Weights of a small image classifier: arch gmlp, patch size [8, 8].
Rows from block 5, named by matrix and row number. Rows with one number belong to one neuron. Each number is 500 + 50 x the weight over its row's rms, rounded and kept within 0 to 999. All counts start at 0. Numbers have three digits each. After the name is the row's rms in percent of the matrix's.
# u: gMLP up (value half) (model.blocks.5.mixer.u.weight, 256x256), inputs 0-255
# v: gMLP up (gate half) (model.blocks.5.mixer.v.weight, 256x256), inputs 0-255
# out: gMLP down (model.blocks.5.mixer.out.weight, 256x256, transposed), outputs 0-255
u.137 080:528537536530523511500550562522548490460499504437595423549464518520581560600518454510553445396469536548400509389545432472463539515448555508557461377470524550478545563461537458566496605427547527504458418522487473488508511500435503495471469485462537413511513501442542506473507543557407553482499488537459521505537504427423483590492447547534572444430489444579553557454554581499515451419530500487491511488453457484601472626516434500373535491483503476457465545521572465588458475470497528397519524446475626452491465577472469482494508427475463461437557409567496542420464600511416512424508433482473532484565495531515575431432509458539541433510546497498472512566473538560463520538488541567553477421417512493579552488551482395507532511544512543536422487494523626489448528591436474
u.138 098:484495487430447456466507575541475436428419504536544466605501485529499466555488476490545506533537519413476508490533475438477480456569472487465489527549485480476402458496565513554401487441526529559399548562484513453415487506452497550478621414545585521410457519468518454511420414564416504415477505524552538542540513552549431407507508375469455490545471471466499543505510535596418476513523459463487461649503560543528542446473552481466539441503456533513418380497555542497543516453522373483427426488447414528544466522528480578474488575634481491583474483536488514455517506459500558508494450563462562531516596554596498488518518528470554582602490490525483496507483570604559503607514490569457583438476534525499495526489458508497461522574492459493382537437518472455568503432581486
u.139 110:426352507494404551440509589545505506526492440480595457539506423421505508507579446438453501591451496468484526511577512499517541566512486449463497475488522533507496505373429439498480523596466685471507448484548458461491433518460483441461472491584565529488465448489549490485500515506467549481486466418503471551465463475498496537518542598460584533510509555496539470511497526617416436501454482468478506519457391461481499511518452428584518490561541554556539540498462454566662477483515477482446365449569479540528476481619445521533465542572517529481452517426464498488501509567509526556449502481479576434548526478391496541520553537563538480474532452464505583568480528445511506410548560518401522570490500379582490536465455429454601480500492570532519493455593539494434460531505498
u.140 129:495562516417580495481415445537424523582443534468530525527546413450507483513472602554495444375489502422577506493421470511490484389538591554596436528382614615529484499544493465506513507446497425490549464579373521448448506505499493467524459505508487506571502433526462544493474433438554540606471553500518630480507497427511496437502486453588486502412465495531503518423492516482491490429515467469492493531529528445472592630505461455553474413475530549524581477500465465498497623504553477504405526501476476464571561487531631596499478489503535546541363492479495455466522508574584509457498495530530489465492585504448498454466511525487534502575492524495515489558524537497430568551566472424440403483428472509509520533426519531447546434534567402503471522514517443452564476437509527
u.141 073:507516501363420621400521532540507456474548449499567497497499536488563514475492478583406568427532528620427457402438462497469529500470538529530495488568569421451413533527479480414510540510402467532579432488470452532472536511519499463459519522459471538595525440545499474533516462454535471514454498507455549490593549423550508498496471435508534454453508531547488427587494592510487498534508519537629513527511464425501594451573423497489500451529490504442527460546449417431561530474466503470501658467443520388520490518533556580520476570469518396375545603547486513567610570462494473549519507458483471479465504525495430493477447495533453430447474608527466504581487531497476496466575443521412585501447489458529478488421534477471487491491577592435501496493527518465490612514442527
u.142 046:595582571539453446426440504533407534541541470560483475418541474570428467540473501522373460555563459514530608558524419350493533368412517549451473435395521487487531465554539423478465417488529536458524460521409484485582530414423556502613588385469545483476495533592455458564525570584520578543507455478537525401465476540489557545447429494479512514436441472536438519518493582570494447523460453470510501526466581451534550507473541548575483545473464476499486463460567447446438534523529542552500528485467513462507552489471522585480469520465561500577517443565608561519487492457567482462536475523435557457508532362515536503432536527472473541530554538511487574442572508450457508527491449467509482517540488585562555483468443476538574514576507461471518467437506481471418532517474507
u.143 050:376522463479411432449480608410555500470576569476528568497532532573472520465458473407499425515579481507474473576421571566582579470505485526569591496547494488456499508489521517457552475446517463452422481479505433532533516482404450487477448480541546514514562483514502528526526610462445508469500510523497538408556506470496504430471457419449568471364461477495514524457471536434493382431533502537476479445551495518448501436476509551462527452584517522579456475545500532484518474405543533448522417610554564492411480480479503519461422474468502456601535513593516566486490500442462521531442535510484581502502535539519584549501562578498477588452525488408496519582481436475539546506591449498455603568572472464529619496425542597467430553466507533496393477423499464565561479428553516
u.144 054:436537516564492551584501476537501531560497486478536439520492483532409469461535397525514580443439510525431545556482435427484474504512534425492571468474462452473577433488422493617533515461428501459557485531530481539463474406413480559585491530446594481458512482493506554479494549562477494470485499525538494512468442538475526503562544622437506410463461455531476504517487563437490532532545570347568397560491578600574570486529531510508536514534537644488522499525391519437519468503538392497435502412427425443464571469461449479387531468510490484493464471506475523492507497445460502438480567582434525593563498497509524481528478616615546566511474498462504536470508485499502587499571457579521510609439521539501476485351451412444476488486529477420530499474489519471585538497492543
u.145 127:543490440529511538452509498520486456448473386486480416514506477423375491543500401457470461513468402557514537513490479396490569515485521479557444523524534459490505414547450531492488505506480487533495581503537570520650525454531575490481520596422477456474505422502471579537374507463448433504501553549520539448473453519491573560485449449520521590459471458538516564550508484371614541482429526477533496478505521499525514485436549572477572447421482474555503520503511592489481567586570557575565480523453538627538512531555544492558613311479487422534458530594467466541546485475419538453558449515471468534498425495497531540503448432573481454507520421530565454455440510452495531448587470488528445474433527491449473513441454550484489591501474506548474441559519574440472527536514570
u.146 076:517546389505477509568482551607531461557476468505442524540484438564488534479402601538503459515547458510474558598532597499523524519576462484600548543419412501476478541501535462530468449530527485547438420515579502430452424560453470534566491454523468431490474538466509584616455518522395549533464544565524526535445508535577390429534428558515518487462611531525490524496538477492473521517388558417534443559542536532481469478406484464558602557569423500554377540540509516574450512499444486548468525494484456509549469468482512428501552429531543458460576480515564530535520433529555436480430499486518476425386480428534539506559494450483501472459469484464485463518532519475524480454547563558496534431352485490519471595555510508543484383523406510557512542445523447528401458525432474
u.147 163:415505593481516393499576472465416487446491495494510544536552547434388487507503507459490583485482547480425531541477551559548559606597457518542472553478350479520513529608508504490412478374452476474488491433564487495561507528549535511514524418492543429521532522511492434528567495433500517571485508542490556441404475535497556497519449492585509479481610550468487639508424476463471522565456507542537494580577516473456581579460468485509555475400472513468505504579523482475463507477511398533451577429525552397488536439453431444500492524454488433447543470518451462543472602461472540537521486517485452508579517521443433523459447500524552552480473480463536520506480460521482433453482469507550606405527510547559453372418596459478434514479557526434559555412468533512574505461524590
u.148 158:431531555380427416417506436484509517471427502485483472526470526487490572496445456511434408471494371526602525516500519480486577488450532514451525467473550559392506634484569535485491454511510437497494536373495459488591551490550483523472598449530408491450473514541461547508457612560596506474560526482452576514465530457496500488590524514575548488499483428566503556542570528506461507520346405512518417496506540561495490433452536470528446483469565407536514532509543539505464519524551583544564530491476487436574484478458501464496532392506518491588449468514476635478568472519554473443554511541454448553443514432540556539485469493594471527470542455539448481486519571478516441404522465563463496465452525449471527518570517606548401512459474553491567426482476518469544587482399487
u.149 173:485430507536648447457481501529512503580487388464460487538440496520480509462498468520570505462428490414472393568593549512510421555445558486454520458540522441531466523482411521427508516596481503491520505568520559603504490494497516465483493514486568582556462538580470565444552582651546468476493521440473461477476534413515447397538556436500497493559475453461565440569599568536553484506387469518489511384518403489493469487442525497469482484478481441552432486411558520512476542427419556424527540453413529533464424533503555442501457512486502528563541556506440416487533469613558500482475502489549439460489512550442558581570548458522421509499556498457545464590543522502489502536522491526522432571518478474498485525525412541596527554525536551587450474591456450499446568493433405
u.150 046:449503524431544453521545459462471496452503493580469514485408540384552484523460506467464461532539462432445509482564560447533534567544578463463417471512453433485559438475499488454474509389632580557493564548554472452509517514480397508500537503498516514518628524496513496643435451555478585423475515539506477572523476504459518452536560518562489568488553502492532563454549425465540493614462610553533463500490447429476390446607539464400483519473488479482431543547512505489544535568545412477535489462491584489443454381474477486481473413583529395436532541622484548513483509446465491531480487543563443427467573554490555502445459470426492546484482399465531542506463532452511516478531567548529562507528467451533530574468475402465430478548534523563435482542475538477633496503454516
u.151 078:489499525361553474431534502560562524543564514493470472527525489555630509429497458472493512492475527477490483550519463571476529493561561532393428510394454511532476429415526451501453490507463532503453587423553482456493518537442560526359597526494586496528388543503525454475518538459550489517440537536447485524489474472561487403522485484448451499603546523495473523506497446493565454415444482490522547496526433511489466534548497463482511519433486472414494414442501529480414398490483532476373541600524503505538442517553443553571489463510475538650570408551578538612507601571569536525525456423475447451543462431553396582524559502536505480486562460442532501496509398521499493414548552509435570443543478545441499557452502485483461516582551566439471531492553535500584489531524463
u.152 089:441561478462537492500548466422485449556464463481591448547508562475468537548554547601474552455558539498438453492428499501506427462537475527469567423516497539519500521577503599580435540494445527569462517471441574534500532579418424581470481458470486516477453577451513555452559488508427535521422491527510522445464508563534500552384423445501503390589520395560525454511572576349496538474373524493455444477483577488523560490478584504471417453468482492453447509527499546499523463472457431547499461485526581520455484512507450552484501635487497454543497594415417517576480504483606510538439441498513414532565430543474565489511577534444542491486516579538496490500510540550433499472551422522465606507538506423492523410473534509481383465451479570539515497516548536438453605489447535
u.153 116:476478498468477431512529534486475391471557534486528504416569626506531581544523462530489545487510450595543471435546502500533517479498530437606485583442404489519489359528508507567573514489540473581517415531471459493487489574472486502460489464459560567545383530451510447537511511437464373437517528424502507511482459507598494441454515463457518542628573497532540595475500460536432509483471409483548537457443561540542519473551493551610438507525451533556510464514568436494533491560555548495556499529518538464514470446472409565499494441435563451525463441547578576549515526460449483493552547544489453542545536418446497515500518472548496375471482510497472393543503448526477512440465437545486502482588492482618426438486464336547582514487481576441557485421503525494499445582553454
u.154 039:513524570508415451544553448538522468437489516465557547479497611429480481509566566532431503492502586470499469481552502420476520491506467464487515545503490589453412515498493406484501458517511539560396538440560524531663536496538655567514537448538579456491533499559484463467499479446535514532535511571435543506559474435497496454448480470485494511547387524541528537414443455439517531480512538600482497510440497580479568439505463497539461523526454567511525524546551549453502336552467423455539512606492463387437426454507498526511429455469516480513458450559519487436474563442437540589538431554539530504487477496516543426484460486515565463515552534425516550436429440481484548558585528514499475471498598452567518455551519557334378506530517394442524554520476485545482484537430482
v.137 092:488483437470443437514652547466470420506520504508533481433517534419439490444495560473527538448486596505448514496555521556591477441515459509476445531540505535368445572560423445524531489631518548468532409507501575491418436551525530474538511492394542459491538482491513495487528482562482439471527492504523503516493626469521546453465395545451446444553467468605460421548522550495487487533465571597501481486540422627515462411539511514456551507571517527479527565488500474612451437504495498533547428542509543491586477540499470552461494362532522501483513634347445586491519464488513484515475509576400466458501532515463491500538579531510477544368484568420496433494476496559573460435488463518563557437425551528527516521477515510495437552482495528418551525481537446489444504552469523
v.138 084:573518379514488558496503555498494498524491483447514517486446525400474504422479531424447533502526465514531554581536436563493517549452491499560472458491564361436525463592405553578417459474517395496465468491491498462479497501498533604514486586482562486549527529537410566477489498465465493476472594480515526464529448475486570552385466453522512507453560467578505522478470490502464523547472507522486555578526433604482494406530543432391515545564535451457402503476546505449462437459491404537506541499564525454549489568472592552441376528500505442559401467506546546511566599518453542536461475537484585490514533523583515434497536437503489543609516511428507532558417506477515600516553572514541477531591613462478585503429500428518602480467455460419396512424461498520506447467494481
v.139 107:553551514641525441468516382458418425511498557456449567509442507498549484523474424554459484500464565441448503415518565429477444509575566546499508528548417424435501482460604589503556626533428536454580404433449463558541555514426501514441639556433600488493498524497509441461528473549537433500463489480532447477420446516527461488550418505459426405508476556451450535509431489558578457447467440506483556561505562549541576568430507533453526490525428466541508471518459453501455563464527549421532487458454605474476515524496522424584528502499492483550464484517420422522562563603475529499584438592436462554553499411471516531457492516466499415512535575476571520565452508558486429527553567485532460514520549476489454460521459548483557485507438538533478547452503478472528557472553436
v.140 118:495441471497367485577545464496507544445518552505567473452515507533504535515470566450509494460488519452475516504555481595578450498450583526493457591605538586550553494501559459516514625589551411539511507594465533503415432523456500540523450480445629593432569482457430416504453452544403522524534406528535448561568554534494460480451508558442429505428469500550468517565515552411573476521455514499491489487521508487480477474482445429451512493494533521546476486552499570392422523562520610490405535523477454531547467516446478431479506460396533475479540544503544492488486535437547472502484535472449455535556578496481352414478443446542434519511447503505511512494447425538549624499468491602594568536541488487513466493480530551450415448517441409467532509481558487509555427536576421
v.141 086:517530503544561518455478465458453490457528480501453539440504528484537501528473495510433561503526506467508524539515593500644500537535534527547491479500430491475494551441464485436513532534574508500470578571475576477436452436508482398457549442555488471471476494435489526598530454433584507530525501498438498506441574407513423417397457502539513406428440470486504405508430490532487460577546547522391528503547533560488466493522549437589450433548407520534591524525466539499513444596601452551535519467486552532433477488480511490485443442440455484534509448444489497558540513446456457506450376519563570493593494448661501432503525519501494535475475495470553512437349525575503413565494539558478478468532608559463606492449542561393576513489561526475360460560483493534528553485477488
v.142 070:593558613575522591481471455397425466477576572437516553452489549480514436525452482529513580477462412498482556493562537477549461586446516512533472463502442443425457519415483599534501440558554430535404415552490513503540482527455540470429560492521453437603468490508413430508553526483450420520442595529541501505554428570570586534638527464428508491469579431495479471541511520446443543432559517466517543469472507404419490484420450417471428454512469534439521459601561459547516501491463594610499535532547442509522533477493541500405560509481592580511501448485557488540478520372521552496573486499512493569551577468488495494460511521486446514472464410544462532526517458405482391480562522452526503536473517531546484470515464473490506624518463504544485486541414524519509504498541450
v.143 065:497482534450490559488507537467507508397439447526497489494502560518549503490571496485464461537621433535539443479471514626592482511436590498504447543431488465505485577516486424446519555453473422486440548452513470463550542541475536421460458538492572523529548492548529547548447591466457455506477503502486463496617523474497585586474357536494578437520455482541601518515573506555390542504545488463536568538486433490502449417548520567478588547509471488533563478551555470444572543592474660471487511518500465561439510579526489434556508511433501489604517497425546503425555498454444532513497422455562520508520479531486483372483504541440452527481588497435549444493371442421469455536492495454426471463579559440412498607486456488421448508507570505518492503501456472497515476487393451
v.144 083:538524493486448548518484498463448549482506517446476526523578478532487549454389525441653410534508454532553522517503436535545426484384504502519510554488588507394529532536463486513464508458490539511606585568516533431537557593526499450489468516462516516491420416509536506456432550451489536498526528544492553473429472434554504482456403481508544502499500482544572497449525538480440592569468442478538468547602410467500541417532549515545584492512521563560620475501567456422538577538551500572566516409563437522536484522499480450507547478485575512438508475544525435485534507345442519491490442493424518455547463462460536515435479472509426573594429500506440528518481402429503480579531456396440409411535481512577415499538538467492622471483531458454469591484490449517593491479454468
v.145 099:604508557455516546361542460383503457426456568420536544554558448466413552532444522507494452620415448498546494461554573559548534543432568376502459583407448452446483443592479570421549475510458481437465490411556535552614550560451527552514536459486343458508529456451475421530469508455536462587455548492452501399500558510543498506435546453514501473552550482499495532450494462467589516511539510504623465505536512540468513504545517513459532568555498470531519455484410488506525506523542525519519587538470515556440563422386470504512504456453427443486507519388454496461514470480431476529543491457458546547563451476563453542488501371581450479470557501596521482424445574487531476474496548535554535402551535525534508477511461516549519542498492516540486482475523574469529484546464520
v.146 084:526524460535578505565559449568546498483554492567562509554465505576545595533516452459457482436563540450432449480476586466529535417518482515482546557477432489454507500431491447480576545482482525561539467505506454508507510514570608547483447556467475472533552493533448443502540444486491446511482477434456382461428523502567506467482507450485514465432441502522550549424414511473534556414463459475604597527584420425573499539443478464567475484600407475552488385443453499512484443492524575524510516424510613459494463547482485501550436637552481483477556485375604494534403593489514456487530553482511510482525402501578493494472511441537482506419483409456503547488513520419531553460479535539485524531591428487482546572507450442492451504484453618536413574516519577433533516418583548
v.147 143:545467476518438508523450414409500455479524455507540435489558499556499470462539564475522529470476539514485543476657545429491524554499465483461528455504533430594410420436467547425570474504553504492532493556455552547498425581426595518539501521621605476471580539443518401481494448532496573474464473464466534506530509565492476434511453681515503529587465423562527519484609454478514491486540422581499502487534497522464552443486531554488460430511399514494421531474483537526517547412522596513565483579524488528515468495533580512506519479514565563490587390512531506443419478405475463497531457510486469553613456592403486426558484511489577431533458471531458465508517444499482475425531397490520424522476496557462520475515562472408452459525546411487552428585577461494464518500482509
v.148 142:443420443534490621502526520446561457510543494475498458483443519494413508493570616579511567377505452514530575515528456387571524505607490522519484468490532479601490470487468448533562398497477392498506523499519459498470456536557546473496521550398502473509496539493541590486492492509532550513458514518541547468477381526580526571535480490523451478565475548463469505436475409566430526465566484417552495463516507602427496464468425519470525575508536499532494550488468428528512456456525360585452415547483471493566445446491481553557535451475563531545581427445537530572461461560546518536513431480597483493470499524581478492426511452455489558474504566401503504558520502440543461489538589556408383481436465427607491471528548503538411469553559551454573460450488496502520443545396531
v.149 132:520548484560529639408524503559508465564470584464570459560423475458490545524528494503443472495489421601530546375507456431424497526525446483546482554441450572496520550511507516487508505475509430450522449457488400488485466520535449481373494592446459507510526549526498509504461521440464526445501581452470667514401361505561509457478562527538482485548425451581543548530488488495442433454549542574440462436503510432476521523578465450557528530530544447484513481543490530491537552499604369467451449538600577448574533528454474523513512487457487505568488563612533520480513518555548471525495473482506487519568444472466576422414534465489515466482518606472442529561529495512448448412571566497494527409444606534473431415529521503552436482526539485485593491446530453467439565485473520
v.150 072:389550526452424518535495467524458550569489516522470529437453445473558582631513506375557540547491540526502507528430562505475464514449480450425579562481458567464511559478454548465516509452399571533515598449348649453501429554564429546454533463580558523557470491531488554491481508460527521459470482442599493475387570435494465529514433473416518521483503498518597461393441539477484483525507485435512489502535493479550486506476464493629522515561477443493570465458546444473477465575615542485495512493488520508571603527509540412457459497511434610447563448507500505410531535445494521527495543401501487436544542507528480519473490406500495500423455515456471551412520472555497517555544540519528542509572524578466559432465424490561448508382536492505480491461467452568484511525423559
v.151 077:457554587506525481382579443509462436573462479476461543551499445544501547475575398430402583517473509427601506493507513558497538616507551549466543564459449559456494466456369460491486449432513481531469477458525399441510505544581569577376534463539486472505530554500561449488506559479613442531408517507457519503449547432479490493425421510505521553540461503429508526480501512515491391560515507489522481476505498552464506412546528497539585541479454513455473451507524498419532417585484543470416528541549510520444488475493520510575537415586466424534565530499517404516471499571330594576555476497474585537490564379522539551491558495464397435478467480470598481494474552518512415496524562573567559497525540500464482467537482480491558524467461421532452496529502584503502520475480505
v.152 100:485571522459457487566505445443458529542434482527497505547464535572454496460458569565513539528512604452497511534525539500556510487594521485488489429531535494483485553552464486503489525578434440475580437519567503445491563568449492470580545523536513457356575454449493420517494498520491507381555544509531494532373566485510410522511540601496440538478519503531422525442449446466437461493469550542513500553457496507505465506543437510513584518563458594542527506429498519553570526462574558578430444470473444523465484452455522571602498482505466538445503389518472455464533552460388610471531446563439509430517435466472575333410436564547476556520454479520471535511523563464482553464497457566512506459390425423489542638555426480517517552474520456441495590561470481556500440509514441
v.153 124:598470525454591440524538467429457477603481608473469427491554526437481575556405565504522476502583512485479560525559560521605504465604520568559498490455455539382452530593469464360491514553571504541482526424558520532534447482516474495487506498449509540621550585526475435500469467413509464576499518570426440450538494493468426483460482403509538491500550568536383518439462492445536473554571470579447466479483612539478568407527511532438564481377456466505486448514497557477471528491484458568484555492476539542447550546409520493509424471449506453392392542485460569512492486489433520591539488507489481509474601497511524500523520439462566506492523555586554456504518464581506495422455459519485504488580534568506494389513447490496500457479567434482494491430592499438513538491476538
v.154 079:493489551465496565542646475442552520555526476476464456420536573483422434574521361504514491503445520461417500394492490427516432491452495439452442547499417572553477511531451380521589571437481430459557510452475378487475453503459525591473577448486534483505576546611522494498461520483515497472475471482456487465554467471497479535422426501546517501554486609511527441442485416537439491446513450438490502541544494474454481434567488490526492472576501551466550522544566495494446597555500567437502569482522553555497582435420627486539504485519441465518510501490499545519563564534507451401452539518595501494535530551443558488484464539547582376504537491512557531466500558456573559503420473439501567492587415519572573533502359542553500546509521517474440459506559527431494496529447539
out.137 101:520509661530518557453585446444568505494509497572566482461498501471554518568488430536523502437386567532472472377465421382503501445428545486515450464500488521436528565473552369543533529450486518459529497591454471386495489494530482429499446437476478474559481450522491546471473518505396543532452489484513480576465551491432491526441428527525513534494514490576558563465471573418479528510540463556521440523530483512596528532487455485434490548572525472470526506508522532504416439544536475505476491542517584478535465502380545445556550477556560415458516430541507396472453623444405524425506516423555518552500581532431622455545532522490545551481540539428499551505459507514522583555507494585462454477404440611480479487462506478506543483522474592519452451573544526455495584593435501
out.138 142:471497469501437498404482571551495418399426546557553414608493479531553499547540522488517552579443487464458572488528429444513513449569553527492508470458528458531451523468546583655424540441526453571428552492446501432450487524500505463478577435528573514454465502435459490482424412531418487391540565527543574495523525415532487428512492411557440440543530533477531554493497515566363414553533467514536482644513573488560533471491529478481545404524471533440441430505487529494474500438483400501441492446508437488597478543539461553473479542598552484549405496544490495468563549541533540551508442526490534527455603582550541457449589459466545526556481488492507514515486551584523513506495497524417579377465553482485473514483470503510491491548503408448470509504516495493579534407582477
out.139 109:458466531554415480488427435476539509479579526529441509519477517503566526465468435526569497546456455421446644486581466544482513466556585518594512477449498511448554488454496548576413552536566610481532453491525550472515483536504551559470533499456404468532549469562425509556376411544512474479434453525501475478513577523489418402507556637483506504553555461496545504549341419632505453492531527527495491464465473479461416509552474512456498511414558488525416470513451522501537509528448509341531553425457542530488504534502535557600523573520476465469459560460590517503429516462495538444518491454472447504552585472485427502492496571424495504641531550391505438532609424473484535447455499516465522585569453574491509473536507441481481502450528555521495509537505490537490467460494466
out.140 131:564486516489439506592579581454542481456529466476490487518528546560454363508518450489495572531469571581401437546627525527502499594524466485459524595542313395545499452508532490559456548501485589493437571517615446454560504540439469532500499533494578476405502526479512436587476511501472505493527519453495449435470585566436525574460427534453576526511577502494463515530533454535493477613526571423548511519521458548499429497513531514490535521511473416478522521534499531498568490525476551454523436479521539495385523501417466407461521506416538511466587418547540529503575563360455467475539564513497537469520504499539382491548498439467506529488488497459516507515420491471515472422412426476545556453526539483559569415446480492505478470497481482454550562437530466534393428521573484
out.141 078:373565463494449491544499542523493453442425523448493512404541519532496567468521596420560438574507509450483546570647533497459524507466463537475435588431444475492444519486407484487382407492579586495431524579545402502505593479517482479506469434490480414462512442385575484446476472486464443490568486483507589472448548470542544531459501429486420514550479489511468554493443501486459420533427512533542494472550494563372538552547551582579430433488534496470548520556448482488468499534527539633496488502531527421346579486530482477481495525606458512495536494468495540486591514558454519535469529490471529479548531398497524404505514621530503442465507542550465517476488546445425513537503629500498552488464481525587536533487485503471584533461567463503461486553562541580483497519495502
out.142 062:448407525517564555533513502386512632503456543511538464560459523520495530471508476454578502422393427443479328475501545509566515570510468474544500579574585533531424485513473527579552514412479404613481580404597499538516531537508532544445521457525556522488531521522557542520580492472456573363409440526548476472515509514519485544488464512517571536482490499473443502498506458486520520477588481513515475414535445503448533550455484447450483523574597553501621529508504496534564473427542403478515486551442473546418462550551531387538422498559435471545523480515466440468454516544435574513529471413446470522554388585439477470469497488500526486571434475484453463512494515641554535446509490503454497558542539401469463459521446503505482562454478547581459476501424467557536503480502495
out.143 064:447458462449438414495517515538474463460581558420573636436508515528538531489529487525461360490503524430503415532485525518499487451548528517631598424556446411493537555538543555415488475546549469516498535550570486491469531378500432437408486462458520545500468522475506510523562552441414475504486528466545494485518532395552556486380469449482606448463465554413535503514540508432522455499472537482483531412545489435476499491539506425437491470539475575626455385524578502476540526482537468538522484526474615506452495476537457462499470510527481470499524575625516499467546523496496544516502525448476555450520521513455545459585629560489420612464538464443513585499532477458533539470623462479479554506595515509492486513435407653458412476474498507521495526515525455516494502469529488
out.144 075:526461415444565479388454510561526413435517521550473568558500505470508583533341581371496416531562509495583403493546543566522521503482492520477428526507515577504452535570562478369465512508588531512475461449511482447509557532557599470449491453507395434486507480557481480458488462458518517561496484513456558491540508446510415477521516362488538561483558477496530521531558522560510478488406450579437560459493417421441382533466525516515506467473419409538467483514572520499475537542489601461535525522516551527573414568592516490532496551501491585559547594501492535507529482508534428558507502433541461444432454475506496560453561466396508520564532532500507469507510542441519389461450513396469501480541503500479496474589624569553551521461473490556439546515514471572467493507462451
out.145 151:540483438559543524464512447513536510501477439431505439521483502396389510512519468519487469532483441529560571459456542426514477535493485430555498524484582415515510404536492484532470534512482439479479553546503497558656513486498558548496516573461512458513458483476486525487422548494430458484567550499466554426505439546527603567490443426550517547501562492528598552516504541367583493465450553422552464485513458488481499528364521567494562465496464464562470467509489515524393532557515567533522447479458548594582523526558505513545580352516465397522508506517495431515504428488421476464550458517450454540592527554449474502544463478611514500533550421512523456459399455461478517501655487495535483482447520386500493521436439581486449593563585478532451438541467535431441528532533587
out.146 074:548573538546599505468432535380640538569500460463445521539481448457474548541481457436449479541453475478500507413481502478436523497517533441622532560500521551458490513416548502535483537533428504553491492598511591516490582555542542465434535578480487476595544389510457349464488471476593488475433467454530486528558538543389577453450532596455533526562369465451489512549423536526425531477579502528518537513424568429545560500559515471462463504503585471528455470399474465410569523499578481539462524553489471584466484456550571566491401549510482469528443383388516515514487600498530416438509527488433493490552550499556526505551434484491458476536509507501447525477499511446504493532467443524445415554506537478541594502485440483483520515444424512561444487523524577468485493467542476
out.147 119:556444427415461546492461528507508493576449571463545487526444495553614464454467422469429451499558513488494474422470421486424450512466472510483510495470549497468481504500468485458538463478576503459493552492476527525543419517361559565496466491529465536551518556496524520557447461491488526437586481413447541445530485583477397589482547456468550533493439438505524376477529574570538434421518558430561440454453470471459436514537506521540492469606531470550498534423496536395657517562562542474537492486509476563538491607443604559510441491498515628523554556520589513511461491496452464489471496489562516468509447520579464537570469426569434417530577506583518535495475480524545618545541498542508397472473472459516557564493430383446572503599511476553445474488525498465414468524482496
out.148 099:463471507540613549542453568476535492379531395526481481446514454451428477476520470486511546412448506539459418524506550471585537456521486484583500525520492506517546511499429507556442557500440552552521454454522565392420535415556455464446520609455584583459488451508498546429589488512451467540461492473577442591559495512465614415440530526458445421459478550496529599385447494495613540575544463493478595536556549530590515500507506482519547600498457494453524460521488440535498402478528453495515413570451500496371524454525501553566495481469518517487547454462517421512577491515527611534442501478506450536426446504536548487474473588367463563486453539461433446505609522468454477516430504497474520495445487578478420505546509522470537559438437556519516538499551516464469528552583499
out.149 166:545578536502372538491490566498534453388519492555518471476520441417419546566442483427490500505461436568485546497488460460514587444475533527495479580553457612490540512481471508559444540448465474487510486450561481436534553494568471510490613490486405507410470438512506442533531482442571438558442539500527520562574440610488553483449449543485505501412502551557447566407499440489485535613550481515489571574541632550502484436561507438531523497490562501436518487594469497426555477637530460583528497540482524459512540421468439602475521487465537422516390470519521551550504524435538531546536504496472528514402523450539525518465437490422506493504451532570487518429491547453477463459422464499386544443561533564504497435557568446493458522437437466470578496362549536481566498524523494
out.150 056:504501446571436518536502608528495555560529445425552459510594473599511449564502445492497531521543554527589426523407531487423443412476484498543567596518493566482401559508507452570501488473467481481537416473545570512473493497556539456483492577545466457547454520508505519379535548427583465509532534444495550432432441525583498659446542370350509465466507441493523443478430502485471486423537484466495554507544540517491550455478468466549474550559494518461620499502479504478444470504492614460502502533570510519517462566559558499575496578504453564537440377499516488460485548495573510517554419452458502605504392558483463502593521507481470441551564539517511467495533460501466465473513368495531388493485477562481466426462457517546581516507476454521517513451548498497404458515464437
out.151 106:455512508400609499341494477517574539492528475536381515542535499504555517461523435487497532602489559445534526594512450526474529491603531532459454518443463514469473456421445461508506517461484472516530507422489486524461452449532539547349572568517607499522423533476507416470493493502549449532466500486462489530457465449525496484491480510510465486580499509536491515492502398504547446499452491502527589513568492477411490470626440479460460580478487467561528468442490516488382381526483486433420561511499460508544448548515474600602508435514519529642535504471604585557542517583534505496430518485499463479542481468569447521506587543478530526471451408472523505510514385488408545465553617466465527503585488540473496516495413473498452475599553470509529555499556549454619497457482410
out.152 093:577524582496508446521548495568464430579559443493453577388560357581552534463531439468524448566516535525517450538532471459490494552566540503468509496379542569445522416498524533458506364545497526497562532436510535492561494525547485483506530502496299474438587519476467519568513510491564440521583568444512482492507384477463503478564499505507557567506509527452479530501505471491380428539596527533500533471464519479483540534527529516559490475440515414523592494531617569448447539508523527451479473470454480450441497477486523406511578502552495491441461514538488603553576494510486404403499591419494510530440529440486478477477585453438438477462520555466508497556516558443474466518554545552501434465484481456448427435579424414466529563544538496448509519560469450502511473597577473
out.153 107:593475534461526400605507495530571515510481493559475444450511474462435507395443562532497612523484449510546495500576529483534570438569382526503474569507553433429473504489468491494571541515386465630399533423442562539435542533458511415455546530473543454567550503542464496395434433503515496621498508496531494536515509508550438482482468540495488474491532471506526444476443500596416534549551445504552629418544535593490541368492522558528547521533519556438506523462356392515437476510480488497561552518470643438517477494558569514484480474476566496514473458547560552545466529506415553498464528479487449508456531524512449561504466546542524431469391504478472554585481511488436518482540534512455424487445444527469512478498527486457533515446559523359443503485516449479549474568489532
out.154 056:639458436553542570526581566389550559554476422607484497508544409541526565611539408431457534467552533462503483504521422459524411490538514435532520577496501503580494525482499531541506426507504417455515551504510515456540450469501441597491568382392534463415505502602388484504493507402489416510531555537444528456515610563489417535530435611567511513564564509506528494538474532496443452511625404476485521471397464521475489463557468600521557471516468532513523529516416567559498485491482507435448463489434484453631524445469573460561524529539469469525465539488474441482430457480416488471553553496460416523480547461512467435510467454520536445472519548450463515504559545501486549476533556529420540462526468476495512434487489512519519512421536616482516574549417516484532499464495471